From a checkpoint of a small masked image model.
Model: 7.88M parameters, 64-pixel images, encoder arch vit, encoder patch size [8, 8], encoder layers 12, decoder width 256.
Training: muon at rate 0.0038, 7100 steps, batches of 256.
Data: trained on microscope photos of single blood and bone marrow cells, 9.4 epochs.
Rows from block 3 of the encoder of a small masked image model, named by matrix and row number. Rows with one number belong to one neuron. Each number is 500 + 40 x the weight over its row's rms, rounded and kept within 0 to 999. All counts start at 0. Numbers have three digits each.
After each neuron's rows are labels from the 100 images, of 14848, where the neuron reaches its highest value: "patch colour" is the nearest of a few named colours to the mean colour under the peak. Only what is clearly more common there than usual is listed. The data: microscope photos of single blood and bone marrow cells.
# fc1: MLP up (encoder.blocks.3.mlp.fc1.weight, 768x192), inputs 0-191
# fc2: MLP down (encoder.blocks.3.mlp.fc2.weight, 192x768, transposed), outputs 0-191

fc1.366:527470569494459439422532488460396508508565469534484515460494532448459519513531524466519480503505546509416529551522502507554505466447573560424513487503487480581517440533463534420496544388505490521495483539534534533496531507435514495500518514553542554515515505493443535539457562421566481462490409525446495506478500533505528543497459460497439525509434490505514488451423537592547490500511477449526499470472519475530465472559467521477437519559540550517446487541466528429438531551549484459446425453513488511524503475580513557508511526546519545516479502500457509561486533444455527543
fc2.366:491407521505501466512549492508477555485511428510469471584508503580581510476542477438565478439477470516468535471458541481438507541549544481489521483498512478510506439469486571533525437442455532542575479497495464462498455526411525522448554493476478512526483561484448556544506570532479490475504461531463527520517393505509530488542534437441480533482459407449523555549476542492435595516514483462500440506446505486571513554549472429454475419493476514552536475559423544556476499486532507471498511542469499527463543494557503457549481503526495513602489466496500493536518469508537541538
patch colour: grey

fc1.655:529609498482474475484538501572573462509477541477519419429491554506525470435520485529487459541482511411493560507492442462549502602514571470498547567560510525535504458545488504559469491446432442554481471489496489498549544494483523537507457496554503502476484541474548534496481486544502520542407430515514473440502505406460511507452504507478530460467501499476477495452535515459484552441547547502443444541476507523518515524498519489551571471523462443493411464524503476449544511484535479491459449518493492528449533454528563498514445536551516492476521537623448540584460454512483560460
fc2.655:494486558458561481491447514542496529494543446478518490527480472550551502493431496424525509362518580483522477502504560487519483519558411515538501463515481470473526529543506511517520506495480553569544518533436453486490425495549509563515480521460512500517483520424465454478472566500566479459503515504564499465565549512476468497501538474443509580524470508447524507510477439491530399506436452530493523476434509535539454500501503565439503530450472523512545483518506487535541539485563530508506483495534508447529533545523439419473494323446541508551561504506486485466529488474511486570
patch colour: blue

fc1.607:467499465485460535484498504495472563481476500509520530509499540544456486432514505472562405487531459519541534539501444517451486506520485440552531571509468473438571528477514490532452546502536494490570575477493513513499450437509468556436440477482546444502492501385517493442499471505530427506476463460518510456473484405467487506559526486507492499535467420520535449465499529508485528489545525439489544491475484501494542565490511517537496504535477472548606499485564478531442433572387510505480560554508539529464561455487568507500477536601567593438526555455473483455510503494510526541
fc2.607:485419559523534508526502495517563501536484523562470487476530514475420518558515483497383559510471478488445496475505585531501446574533489489465497502487535478535468538492512497546572468487508430465463424544490539553518541508496526497398424483446561583495441498517511428544437483475546468536502564559483478465532522516545499453466469487503519501476501444528473528509460546563494491485463460522518498488527492518504500477582570486462471465473473497489448514616505542473503455514429481570545503490507571528521497573496465524456482505507529474440534422551439560387456510506486507488
patch colour: blue

fc1.473:487563516476505590480435507513498507440551497474505478517478439463540472493486454502479558498459576489489530546390599449530536478465493475537532551556533526491494457526481518495495505546506438557585495480516460525504469523448531528473574479486429504521504491499530596491560390478461495465529461534527525464460529488477489430494546509498536509518516492499489501526615522487419537502494531432593485538579437457509420454512462478511529485442484465446490526507515551552567498423489477496514538445483507467484446430484501477523488474484470480544570536480544556490526493468523432558
fc2.473:523520526500456453523512507447495507502527497529476531590425526489529497502497449474493567455580568530397485463495523489462424549450463486536453511476577460548516569527460538501452525527517523475453522501491508477526490535542529550452531521513513507445475511461554485464525558502544494452407506435570483507565602437529511474554523477559547497530419480508471511435544500510578489554487464488450505435448503612459505512418477460539461532508509548503468524448483507500498468564528496459497433483500518462546419401468517508502532517500456483463501471517531466441545538539540488472
patch colour: blue

fc1.482:484522502422501481563551444471512460533485526507425445539500505514560504509517442496495417504454468477466493560467447524455509516608573411489498519565520591479526448497436548498484511510529424477454542540451478481415519438484500510580444491504537472483536461502455508474563456534511456483543578450466467545451583492523520559498454466589437534532512461476547470453527536492533532503485509492512449477541509518437505536502508483552555517529491561505513490507521581473506461522576524507482446433508540495440554510485525527509450421507495525522509511502546526532421523438536528457
fc2.482:421454480463515565520439499521499530458488525460515573461536513527499468511499531509458562505424529509470571497469623490482454537555510498502486478490496584469443548559572554496442533496471467523532477503450486539465521461471434454471502561548482537518520592523457580519510524458436533482453569453477521436453488495522443457568520486509476488505532560517514492503541582503555464511519441445540491566534478418527484522483482507453526615504456521504519435486503492483482496431492507514569533494561489498452479525455495424487484477515428522550517479526535490432506489430431505508
patch colour: white

fc1.43:596498415491471494500530571460562475529513506477470582461511469425463544411498507535472421468524525497511494532553519464526516484506543475502472532500403468463503534579500470424448476429476423453477505459505511475506553492526487576490554537447463511520500381525538547505518459494508521539542528464452533557546441504486576537454512513466436496497513534520510520548562505477556503492528474479486571524539462530527537521474492493468547463507537520500574497459477462520524477406559515539546513469447470462495536440522435531514461462514465476539545601535511517485470491489405473506
fc2.43:498533516488462501443469473520493534522531506492532466445519504434523531492510462380472586504480525500503454440458449556467491522508529413470571571491487529490496538489482477495579443561485543471551546463571515465534480537487539496441528494497463477537561479510493551523508480454432512467522506472549507512557499586539508527462410525504541482559513445507456462560528514557557534454561541557479451472516457491467497422473504461465396545502501427564444489457545514492572460527488537555522522462539470492522450573456509504492485522476588477518427456530466478462545509476457561487
patch colour: purple

fc1.39:472453551530501565536446577512518517485470458474480470446495468557503447506528503482480502594509515513500561491521390455462551496454522463477539576518563469536500487492481479530580541478412478484488539549521570470451460518561506537538518465497542478546473510501450486466474509480475448502423496449496507486571461427438553616480473579528483523486534509504519535514519421486483452514500554550455547530451508541555466488497466470484436564460527518507498512544452471489534539459449518455471507480565467556408506434528541569539433518541518470511533458462467549499505499559508491437
fc2.39:540489450419464459575523483501523549476498562550595504494468505468464520456514484479583501484494449540451401459540511549497505554394446530573483446514545532507557520482477482496527511559531561522545477487511543501502482503464509490525444531480530550444448572465493491585552434530493512448520561559590556441417502464452519461556504432455520528464517470511545533547419562495500504487580444527446491491490517575485519501511519520500464448430495506492513491503452551472442453537519463502446482500529535476534474473478481480468470533489572450544547496513509497428469521469494483524
patch colour: pink

fc1.707:484496461498549562535513564488472422495542530475483487542509561548480463519483528486470425559521446546511496465535536460578504413520464479565502465447536542469443447482473493436511524505576492482557422488514496473486504543490532538520537447487502436477555523564453395582536488492462542498558489478483576473524570413506433485478529442537499542448509474494507496577451505422461488558510528471582467540518493521516433491533500532497556528515463483441476440514526467551480429486549553444459540515543489509485480500528427545494488540498465539480534445491498477547558483534445489447
fc2.707:517477446442497536585495587506559479487490510522489478581487545536496463483453487449489464476530586542451510476500483521477431468486520504488502516525454461497465542516471521564546391495508448433524523435510577591508497417517464563459419506534489537454550492476514537426558511444480483545541546422516427568526587496521478472418531501566459508476536483575517538439470485496569501570480448464449534529477501486542508495442456529535477565522478490502439515518497521497535539446535500451509443455469559510523518503523477510429450550534518491519495537461477482472511484508505490562
patch colour: purple

fc1.445:496600503491492460524508499517517476476466618524509503411473486498554529632526460475526512574510498520475503563452498520506524440480517528530473476424455458460479504460445461536538465416499465548454507474514515495450537552527546514428472436470493501517456457505527486453588486475535498540493544545485505527454474479493497522495487507381495427473496492459604470526502529508542610570458430573527501550508485540528533556501462518525501448522472492519437514479465554489534506489470463465473512431467528490517528464509471540473485539562598484472490545468518445508488490513501537436
fc2.445:585463523501569532500514526513483509484469454472456455515524564459564586445472476532482448462505522491455506534503514541526493551479526500409523461462498489528507511430523506573507506511482476494462418510489498463518528525506549446498537578482467536563493529523465479483454503467526464547541519533513521527480562555496514497418441537558561448503472451524506461559495525506511478477558457479498506442453394520371425495427436477490519519551509557463492503507537516476458476491438486572522506549545482508516539466419496540481529515493421520532596538547456596432460518475505499520
patch colour: purple

fc1.49:510547472470521487493519530452464566560496474481487436533479481525477524539479518464504443465499494471482536562490559535499544447474539530409479462504491493529471515441502554601511375496578553507473528482516493475618542430482489483522451475470459483505445467495433488494491550472490481504506510487436472478496509539474490564534497482551495530476505429446513475446525546523477448570513462444486521513440510525433504514629544535506553518555511564523506488465480557466430480512530529533487491478497535479487465491563486580519571446516517593456507528432521546560459571496465453473
fc2.49:455475528524499535525514511434476488422573561567498454532513534559563535563491494490529477505457468506484490497535488515489510588476457471477522556521520494466411475526443529523441534556552496470554453406451477544422455510483449572532525491551493522442537613463487519477468490503505480447532494529522522484484498488544486403512536519508529568436544524538481524563520505464546513513530478503481498545552423480559440546514500481518492458514437512470478551486515493590475539479467476507518466478571558493518522433466521395422514473445458440533498439532515477541481473419513511509
patch colour: white

fc1.252:472482505491414518513519478470601504546432485493471398550501523513516514460494527516460448484443544459497509499455451497488575466506567509444536496477504452584458521427579521544535420489538560481432487501494562425605496510514462444479487492469525480455508494524490495477471505506478535473594482570410476549493449517522548565554474448536481509486532450488438483514451524429408529564504544493561538484452535542500466552509547461483491486538495523559554480558500538508507499475489513585513509490504511459512488487490508574525530437459564482445483471527511493472500522568535519446
fc2.252:475596506539565476550536487532426486456553547539495491518448490524487499492438463455560526449492530473575473516445484534460471519515540486526541516573516569429432435468450507564470506485516473438573510466497400544461500513562500552469538501566513495479532459500523491509527529455548505481462513539503516422525502485531487454476531469465571475482461513496494563479552454462592475462540504501482457553489475515533468572530519517459484440422544485504426530490554494513513538499557523485525438507514540431480548467445462464536504416497404534546477535508514544479456507391507513500
patch colour: white

fc1.291:451459479474520474505458485536561472543524426469486433494531494473437482540586517519499543544500533473462429506464493464526503570459452506536471468488479490519518492483515498448483529463479432507532537447422516573512471497517493604555491400542531454452544502524458486523535485572484532497468532489469516481539443551477526519500505519484486542505529455459557504536485460423532439542489513449511478511427496537575523624524519478467538538546525521555474498514468493466531474514428464500529549440521403461505386586504484471465512529529571525491529466431499459544568525525548514530
fc2.291:508473543568474496580508530441500617547522453608504490529536491502503483504592552486508484494489468524466424506441570492544504423485488441478449438571516458465502498465543500481487480477482555470556518473576497481508465511530496503456483451483475500572537499496498462426451485503506511542441411486482536580550479486479507568481438514522473479544448479524561496495454507460535526521492441467533509379464450465484542438467549518488481548442508454565501516497433483566509489518517512554514404526471491508494448584532547521456532478497564526514524507463492460493534523493478553554
patch colour: grey

fc1.452:499458518553569470513526503471473559523562474476501563479490486457517490477505490432500501488441530560513504547482499439447433483450454510575529522498477506518466515443462455643447505586505429493541552430550512479508527515468479470574562487411511568450495450566467484581470550530537481397488497505538496506503474546532522534494503578467525497524491485531542450514485477441532461480488461486556524585505549511525564476467504494496553515458515476476528420513480424460478510499512449468573492567471438515531527513478495517557562422500434478559482521492475470485533497491474522443
fc2.452:507543496462429500557495466602484465517441539529499408558555518520458495489525472600484520532499461466523503499492528510477533556489565502437504467516542516484555472498475463448540482428471575540432439479482445576469482455473499483472459510599498417512465462470564517469514457458438551593466481557489492520486488451507506447536485499555475440470460549477522487530543530514470589472532566464442503461465452472468465521540496457457509484514539454546466515483494594563501473523521521543491551502535549504562438495475545513483434582472580505475515499482491529511475510549550473517
patch colour: grey

fc1.67:559504459493552498442450503500549528547553570501449482445520499586522494506455504439539439542484539599559504453472503487545560508453507450521474520515472515562497436510552457577526486514523511453488509537467422510475500522554570483559441472523467486502455433510444535532504526522582505426529577493407477530478511438541481539568518530436510536571406570503498453483492486437498496526431559535477425523471433466417509486470495493505488506498472499524515523561490508434475541482522470500484488529559461508549518459530497516455501458553433513468533411516545501528499498533504491475
fc2.67:434452508516448539447538520450485487431504470526566501543525496463549487500484512528466477454455398424480465593461478504440541477539463511473480504502507506491557476541544521505460551485540469523527495507550539523511492488563507557486594527442455572493553600548538468437572471521468429539512509500532552539498439471556487523450508497475511513468474491486489551480483538619427500556505524487520534472553506490563523546553520496528470453441559505539430519465528503561503480449453530494497483489453422449398485467459443521550454472516439514502497476515502468455549560491498529489
patch colour: pink; white

fc1.90:493482509404451517509519473494503456530509462499477434546451507452439574495500567542499475594494471438436488594517555543523493489528478468504518513506454434568433475552485479402554524487530457531469559521532569501517523442505392566563526568469535480465434482469482552438514549456475510555580491475525535463508509494499431527473471447525461540496476538471565494455457445419535567476461560487476520460477530525570474487526536485522493569522436556521521518455523499502483477543500546498469510501496459444539510536450448474503493516526582537521485502464515548475469523456466472503
fc2.90:504514473554515476515485474503527497467561511420510543481576537530565453500504474490486532436496519604565506455490433448488505517485518526512419477484527527468537518452488527548455476521491535460531438532492517499490464585514623404431455411533521544565558524490445492582505484564505499505485454525493453528485421522534595513478581534456495483510507414494441543535485536585453435562536423473509469519526482500460507582545448534490477446482512479511517488550432504501500459440511481501504495457509520512476531457550516524518515483516487454460491488484502460512473445480520574529
patch colour: pink

fc1.292:504544430560475544489451394456492535538492527509511496466583476498416462478518536551474567489409548472506463476509545424480546473560487528475493565484528453517562548516497579502484465475470470492524482467482449467533493557513498482456478491552489570465553431595453558523493540480502558528479507530458507454571465531447459448506488483443539463547564502472507546475444429503506530407507479498518495564458499498471500583540495554489461536531445454526464469457446482524561568498494531477502517444511462526487461442470546505562517531495445477491604542511489445527505509522523485534
fc2.292:514497537452441493521564528506527492505481469500485487496484504495542451577541517520507506541522488474551506497486481554536462486453509452532544461492593563488516491551434513462479463508532585462507515555433493502444561453516513503473504531477430559451520509435439490526507487509481547458504508599527509558474492430592490500510511531469494506483474503555463507481634537459542526512516537451553470538539532528449471414490529585547496494421532460479571451453512499499434495437446486488470521476478488435520569449495457390441490483482499576554493496509487556448523489483517507414
patch colour: grey

fc1.625:523554495459491507494509527538565507505457513478510437477480486607536427475507449468492488438499511473459494469526427533450534515501450507475541508477467553516577547565432429516477503486406442527539507462534473458552518468552544547509443520475486524443557528479462561542501521441495460535452536505461497547486548445495498503476508488503459455420544523475554521468547377497480483493478506501477517474545574548536464524487499485503531566494511518524455437521526517543409460528518524500417428507506446494471511444564561502481502535487552608570498553597500499532474482500534498538
fc2.625:470559476532504475511506561549525540517515480431524544524561429414499484421496535459520500483435519493487506480540475474482484469548476515551482502563518460497508485486523554501549529423519574498536505534467449461522495489494515451523468463510579589493464581494488475422518543470488504521562474508519530522475507520487449458538466544434459438565553494481479489525481512553518502503544503461539451617515536475519462545485524589499484481494466541479486493462502467358575475476507464441497465511487491596536516569515489512495493360531492436458532424498494461492544512465520498482
patch colour: blue

fc1.138:448462494482516491477492576507535501479526482487522563467474427473407500469512513457479463526611496461522412420470473454584538498546478548467527531465467487412541496555530540518513493482500461497544511525450412514503549491594439533384506455502536492523534494525523510530513432507475453521547472502540508519510476410549511510493492490483480494383381571451542520501571593477465493508476501521511498523535455539499501514481506494522506546515547505496487474524545496495450537525530521485479489513500486497521434487564468476520573583536496547508419484432514460512509506530558518453
fc2.138:428522524493503616540550526488490474516601456499524530589492467484530499559530536525493459442447451476512550576496519487474575530468610462502511510513463480472486492560561430506492518522456496480533509472454532507470512457486521453475466534432445465457447411550502499482482484517498494526497503465549471434526523540460406456528472575454409435507467523503476533503528491488558516456564497505464526496519521459565539488518580489480519474510475432544500576552532579483475525457491513543550493550481520571492537406454494541530496437449471479533496456463506446524497481506524465481
patch colour: blue

fc1.266:510472489489441507459481518531541456471511536447441505512544494550481473491482549486516453547509509545527503527450520491430479532545479433545511565547515467461458519413454440603491521466510491504523547399509529399569454513513461487481521495429471523488517517527513529485486502510471541430550490476477541532537486467514511533514504497537544538483503509511429532488518467490431501532463543473595552463513538484538461529520549436467534409553489455596439529615533439544449524448453543556515504532529503532481538431492455504513518417506559583488514543511490515473533508494441454447
fc2.266:473506494525492538515487509512504444429561486550492511529411434543496493515517458472523457460546545457517525477498468533494465516515521538503482521486505493524527458465439518518493457484571556491483477453464384542495540525491475468538495471566520489502625457493492466601552480461461497527473479448548498431544527435487541486471472566462526448498491521483564523501515471524563561474569585481522396586517439461512494548520423580475516479450439448495487549441524534570471540498560485474516545483499488490544502502529491460572466508470479446563496530493513434533527478417539478475
patch colour: white

fc1.315:512524414489524526467474537517420438521565560442469436498453432499467431528524499444473527498477534483454508482549546452522461483498447447540564613508525519472453479488479557497442560460430394521532536445538507537453513523477528529487492536577507466531489496537565515483534464563529507510451523532546493402505513452456494458456459499441497464418446467496481521497458496516537518504504508472481457567539482515518541557555467483534584615457502486507505499563465524444442466507518519532491470506501459467539564505495523490541460551584490524450532545525453523490530474515487503546
fc2.315:493500513447590510472540461537487472535451468417573532558478572523526517475552505522493456419479573440518498518428508516478458569462501421523454501576516467491518479525503468599542478498506605494458466470546499483509480512509477495571495510464585476493552532428474515499538508492574531477451515486558528530504531556500494521496522506492493458526522491525527513518577531503590500455438561532497545450510479519459467490517552558456502451559478444480469505473498527451473544469453468465525503500397498442491457469486467494493445354555463487494549476519516472533470456549522533494
patch colour: blue; black

fc1.499:534489500443517495539517521501492478469541529502512591500439487468471471529461493444557538511530452485526468482509560435479468514485477451492578546437511521490516534429586480469424486529417407545521482472496483444556471506505494544548491425495586594489432466512483520463558459528515573473460521475565465507516519508510451524497474487463537465456458455526545535474453456501508497492507509472560500545508509501561509548524507468524572616353513499481528559442460487516431509511476463464593482577515547520530550478508466528494493505490509500508508542433462533469464509480452515536
fc2.499:513441514573467546483501532527490480544484509492531488528555481485501529433499519551454416527541574437537524473446511519481480466622516502513428501501533503471496451565499456581539494480483564410519454449499527534480492484548547425513493579518427380478551506493578469550539450503520493504503497509452553457509500485416505457488478456506416446501465567486481459528546523500599549432465522500483525515483465517469529492534515501433494458524455480506423526464531518452561488530516467512526508509524514518518458601496473483483442498508476535517431509520511458538482437555556469524
patch colour: purple

fc1.56:530489563476454467500512422516481577505473538505498560482532564492492526505460531526555466525430541510520462513459506500441482502444502444480490543526464512534453559458504538525465485516484545512491492452540501509427509483548502505502443424480488480482476557446475498524454557508439436518558505483526597537581498526594437477530513483535557504493536550470472504517525540462443488463431516376583540510486502554461505498445446480465433481525499527461440555589518508527500442500472534538488507488476531474463504509477530538546489381465476465527600511509535588520522552512495554462
fc2.56:458555488458517494494508434629442520552506511449529497481487449549438492517513440534478467467551504487510504424558476507462480507508496482526477480483492546459434448475467483476492450502531467516459502516475437464562511536483488510447577559495487502525509495514489562495506457512511525500461471483535561495506443518466484483537511542524547491519583542536474565527575517511534571490581579510503583533495515440464422521541582473575460470425410401447581490465504537438491549487518566456475462475458473490562516507489493532425461514514506557496501500488479492580417496485523476478
patch colour: white

fc1.694:483509449542557467509546502548576611505496589514509485479512473506533470476429514508466491458502531468517465493576474503569532505512530531470522553547446485470570459467495395519516526495531521502557498492480466486514512409489488482482470492445585504499460502477410552407536508458548432524449500507508554505468491497418446553447478502489497507488541464444589488525490410437474505432568524486457488461491511534485537476457495468551460489557505570518466490422477507501495474499511525525485502542521504519484473379507493603518542563524501528455567502495455534563459527490494513530
fc2.694:499494510525521499523480514479470457538531468585445516534572415473538487504445475423458443559505484550444591483470339551488471456524447491578508455509504494577534529511536526470605541511506488518450556517456508444504492515467501483491471461495509504514483518473498464438468513543540506558473448456571485421456524503525450454512490559497471465464526516471470526514481526536501394581493518526565530534468456483451528528525477501520468500482466546519454528460516503502555531478565492494467488577522561494505527507517530484396517433525510508525478498514418519503471491584530561510
patch colour: purple; blue

fc1.439:492539423577464540491476581487461490507464514501465461444453559523522525506475416608537446456542491567509555455520531540516482511508540436478568445498530493483512475536452535550513520538512475506456498406512475563482544415441506504450524542494508499530526488470510535461508497430503478505572531572529478463449470445497492490500465511592510526450497536533497491501472491510487491538483543444500513517567547472489524513438527507474463497481469530576513386447528500423494486561634493460470474516477469462563489450521498496482479518542462494576533490511470498494444416546526511565
fc2.439:544514467527540475524559488529534483530493524524488535381540522492592496464490496481463516489465451455453538556535475487491561504473528563561404481497558499448437513444483475465547515533584562573508501507519341495503484469498521467466551513458555497524534540462544495472459510560463495493473487526523489539483559565533467554496467439484469513509449502494466472495477479541535431539498484493485521488528508495517507469452535487472545468493503434495477506478500524489533448520553546536470509524561497465406483513512464458485546491487571618524404376510499495496455447522500513548
patch colour: purple; blue

fc1.431:511493549464637545498477537480421415507489479454497427510475471485505520504554503521501523460489479568507405510460522513560468525470505480546418485506555477425476483536470502525493527504525486452571492476538397486523507498516437503495493500452458556528526453515528431481531502600517565476521466539478452484523525525513471478453431465499532445434555529528552536509501574524492502515552522502564512500511477463512526458495531483531521509587542488416497452485455564422471467498486476476514552486525493506484432520516476504564511539471462536500547634471412487529495499512542440472
fc2.431:490484487534424521565500494515557502543508499537469425540487532483444524482428467533421446512477541497499536573432473557448563566523568499489503507539462540482473558432474544544457456483453529455456585470453518552512493449477514495520528563488530514433475479464473471521495493457495483537451501580518529546429518437480466499559454526492475511504465591463549520480563510454518536467452538503418443492511535486484460470447512486436575486518574521531448464484530484551505509475462490505518533531428494511452519487498515553404450477511581539516558542527589496530508550557472461497
patch colour: blue

fc1.129:533491397412502473586467496443554504471549538521471526497484556553449489464498525551545512502454551546540484541562497508449486502555584449509492510609418472449448474385483539511559486560501490479456558483451529456462489480448422392547486443511484492540492442505510516483587544524510480491492456496467515498497516531500543460441514484516537553505456538485506499528517517479524467458493482542544556512450493544537477469449497484462519477577517451465521554563466488519498516473548496420553552448513468506476554424471530569506511451476506551525549469476459490495510535518512521552
fc2.129:532474521506535437466523555509579493559469458455436479519504438480501459523513519503467500488518477453522521476492508491486517460546516544452470533484509536524522484531538504534496547458519560460471542583456471499513468434475538469462519538503590427537476496470554488490496427470389510492498444468531461528526451461519417490495421543417573483477550504519495506544532541528500488478521515513403555477459456491457483559531508480431534589445454494537464442538572515506559539471455522537501499593532530497454546553512590455600519497514494486449457491551559512512434466493526525462
patch colour: pink

fc1.251:453532500527441543538535460541488465560460495522510395481463509553464403488528534524491435501488498491483518489517550482501461509520539477436496476487465528452505480453491526498399551510491440442441529483452516495531458488427476460475461492421463580503484513486447527533489522566527491481462562503519508452482593537507538514499493437492488479505512501549499597516460474474503582506556530520447578427507509487580453503469482403531535460537520512477483501508563490494479519564527517482588519469550452468534496464551486560509426541459580546476491584531520537558471458519520465563
fc2.251:553513414492449422476415422497541513526509507500477480519451448463476487469551563452478497562459454516505536540478477439496557425555466510426535420502569494466536532470495489529478501518452504567470558431467435490439503500404442476466483472497544534532472469496501559506459509501493531500557464531507468523517482487492499527481504542500463465514533533551489492585506484499543507550555478460478550603578524522460527492500566503557502529565450524561504501534514484481487560527533500457441503460525444407457536509491575447484516467489449478475465468569549484563525537532572545543
patch colour: blue

fc1.399:551491505450506489503565464520482544528494538490537536409441616510465479481505502591502454466484499498501476478500542438566513491465494484562570473445548566465516469514549533528398483509516513542539475538483477469476508456443493565509455498434492491495532494554462540455480487439535482538518534500432547502496572470488495492520553451492517469422527500510450456428523535473463488420538433544571480473526501509494512496540505524468532524477546555557485483432491496512456365506518511532559487520553484499480463534501460495543418496473490518488554578481577490535549514402458483549
fc2.399:487437516487491470496476494577511501472487600543549510557463434439480457461469490489505529567528552460497521495517539616422421515479478515499411534535506477472544475500409442514516459548488499482474492472527464542513489503549557503418465568485499508430475569405497412551490451585515528423537471452515563448518445487528487511545419485471488549511499518502467562534487480489537510488502558564516524490461383587493460495517573445473461495471456497513508478524548522563525521476512461476476504511483460475542538523521540483467514488486556466471562511493459480521535508523524479499
patch colour: blue

fc1.481:474519516388451549500511490532536534466428491504455493489466468506467519473495507442424531547535479439507528486538523491475529551523518430533515502405515555541521451433528557603550496492476485507496506504576506580499471473495551454519497480523512546485500478484501481507472496460431498513500452503499480394453554509540500503530461442494552450501492467427478407492573547563577486502529527469505557544509474521498466520451465487529551539527503527431496494479499567501447477477423521480470400540479565562530574426541531481445476525487486537468578526530488520513591484455540507485
fc2.481:453481490532526582517454631521480491470522520443490589510492512525506544480450514437541522505500457472462489504467558542452468463474491537534534551511513464474505458497547508441428487553434531503569497547502495423518485490502482488570566511448468498524537484579518454482445505540459465516474463470451504491473509471508558516531543487516499473526551562526492514528481568471477557516490571483498501486487474478482552488549471448486506507425468512476545463502494459456491458458518479519528416451428487555544538569414491439522414556483527499467448577470577508545486618471562455493
patch colour: white

fc1.72:526485485515486485514517540511500524470487505546541501423434586549489462503543480494489449514482517486554575480506503484482564535544473478447562459475489575574516457465518563490481503556459490556595514494519472491514471578504507517543416523459467471483399465482485563470507483394521541556477541448567508439522516441420531495441471456535509468451439458493470474514503519407495556450463522552526493501551468528552441568507482535474499506426430517506501538432520501536523400524515504463554498527506526436456515574443491517517421491476490526519542539487507502546538519516479458535
fc2.72:511536529412518469494551473568547497577507583483527506615425461483516531485355499505512538502512573464490429501505518574471466464492474440558431556581488435474542440487485422568482458492498496492438512493475468573479549440557568464450517445457527530468591526451514465523549444529517497473481485508513567455522513521509482542533510507490486496530480493551438550461476510526596406496458455495552469543472480566477500453488536454529442507481444510505514501530507503487474536457491507486478463510511492497512525415567550441502520481490479497511517516486480500511523487514521507509
patch colour: purple

fc1.123:478472488476512487451469472538605569484519532568466500455548514478496506478484502524535541504453479492418478579549424559488491477475522447552456485472485432581472510475475479547471517501463447478491521531522534512459496520480511501550502593497530483505392434521483559570510513531504437514553546509532448469517488438535463497469470589421450480544458435496428445561512486468580478460465478444503489493485466525500540509519468490472534532479460592488570529444529442448483498515506428482463540522516552514532554479470483550507595459525472547490493490505500467567559575524520536475
fc2.123:520523563450497476540535516500453489549489549449534495514480400523482581501502487474387512502476551477579520453468505476464554521553523499499583460482533494473571506496599480522469461515540478542566536483477472580450498453505469507466513491505495501493562505542475527456498537485500499516511525428517514572499523491528509535541511413542514426499476568568538509490418572499441474510536540505497533529544453506488415477497465482459378463500576486512448514531485545538554494491516498470515444475479425420484457595479510503420505516467501557521476523471497501448458506479473434458
patch colour: grey

fc1.124:478518444513502567540496513504575500464497439541528514495533475514564472532404503568448496459414491488501529568486526461543522457478449462547502487553546451450479511514476453468510554503568435514548467485550454503507540469487465515522509558469555445459461495538447542456436526577447512482509466512490503544455466531489506537600507517491533570505548474506443470609518499524479475529553490531519432485534517448481521513515500488469540565425522496448449570449532545514524479581498526431530463518487494428494544464518521526489441511475501587461382473501466431466479510547479524499
fc2.124:454495492474531512535526416519492441493424495493562528475470512507450461602425520460535412502453514456454513524498532541513559486431469559512476517431564514470453486497531579478540504479468469462541521496537478525386492454456528459560515588481577511461466482571503481494550525611473526561478571488476490571501529467502514494516518571455495507491514472464505552458522558480434509524512438509449498534451520499528481499498458455530487476535496465528465446489446507561483543563461483524528435480430586518556465523505488472523528549484536544439449502557447502460497534548515511483
patch colour: purple; blue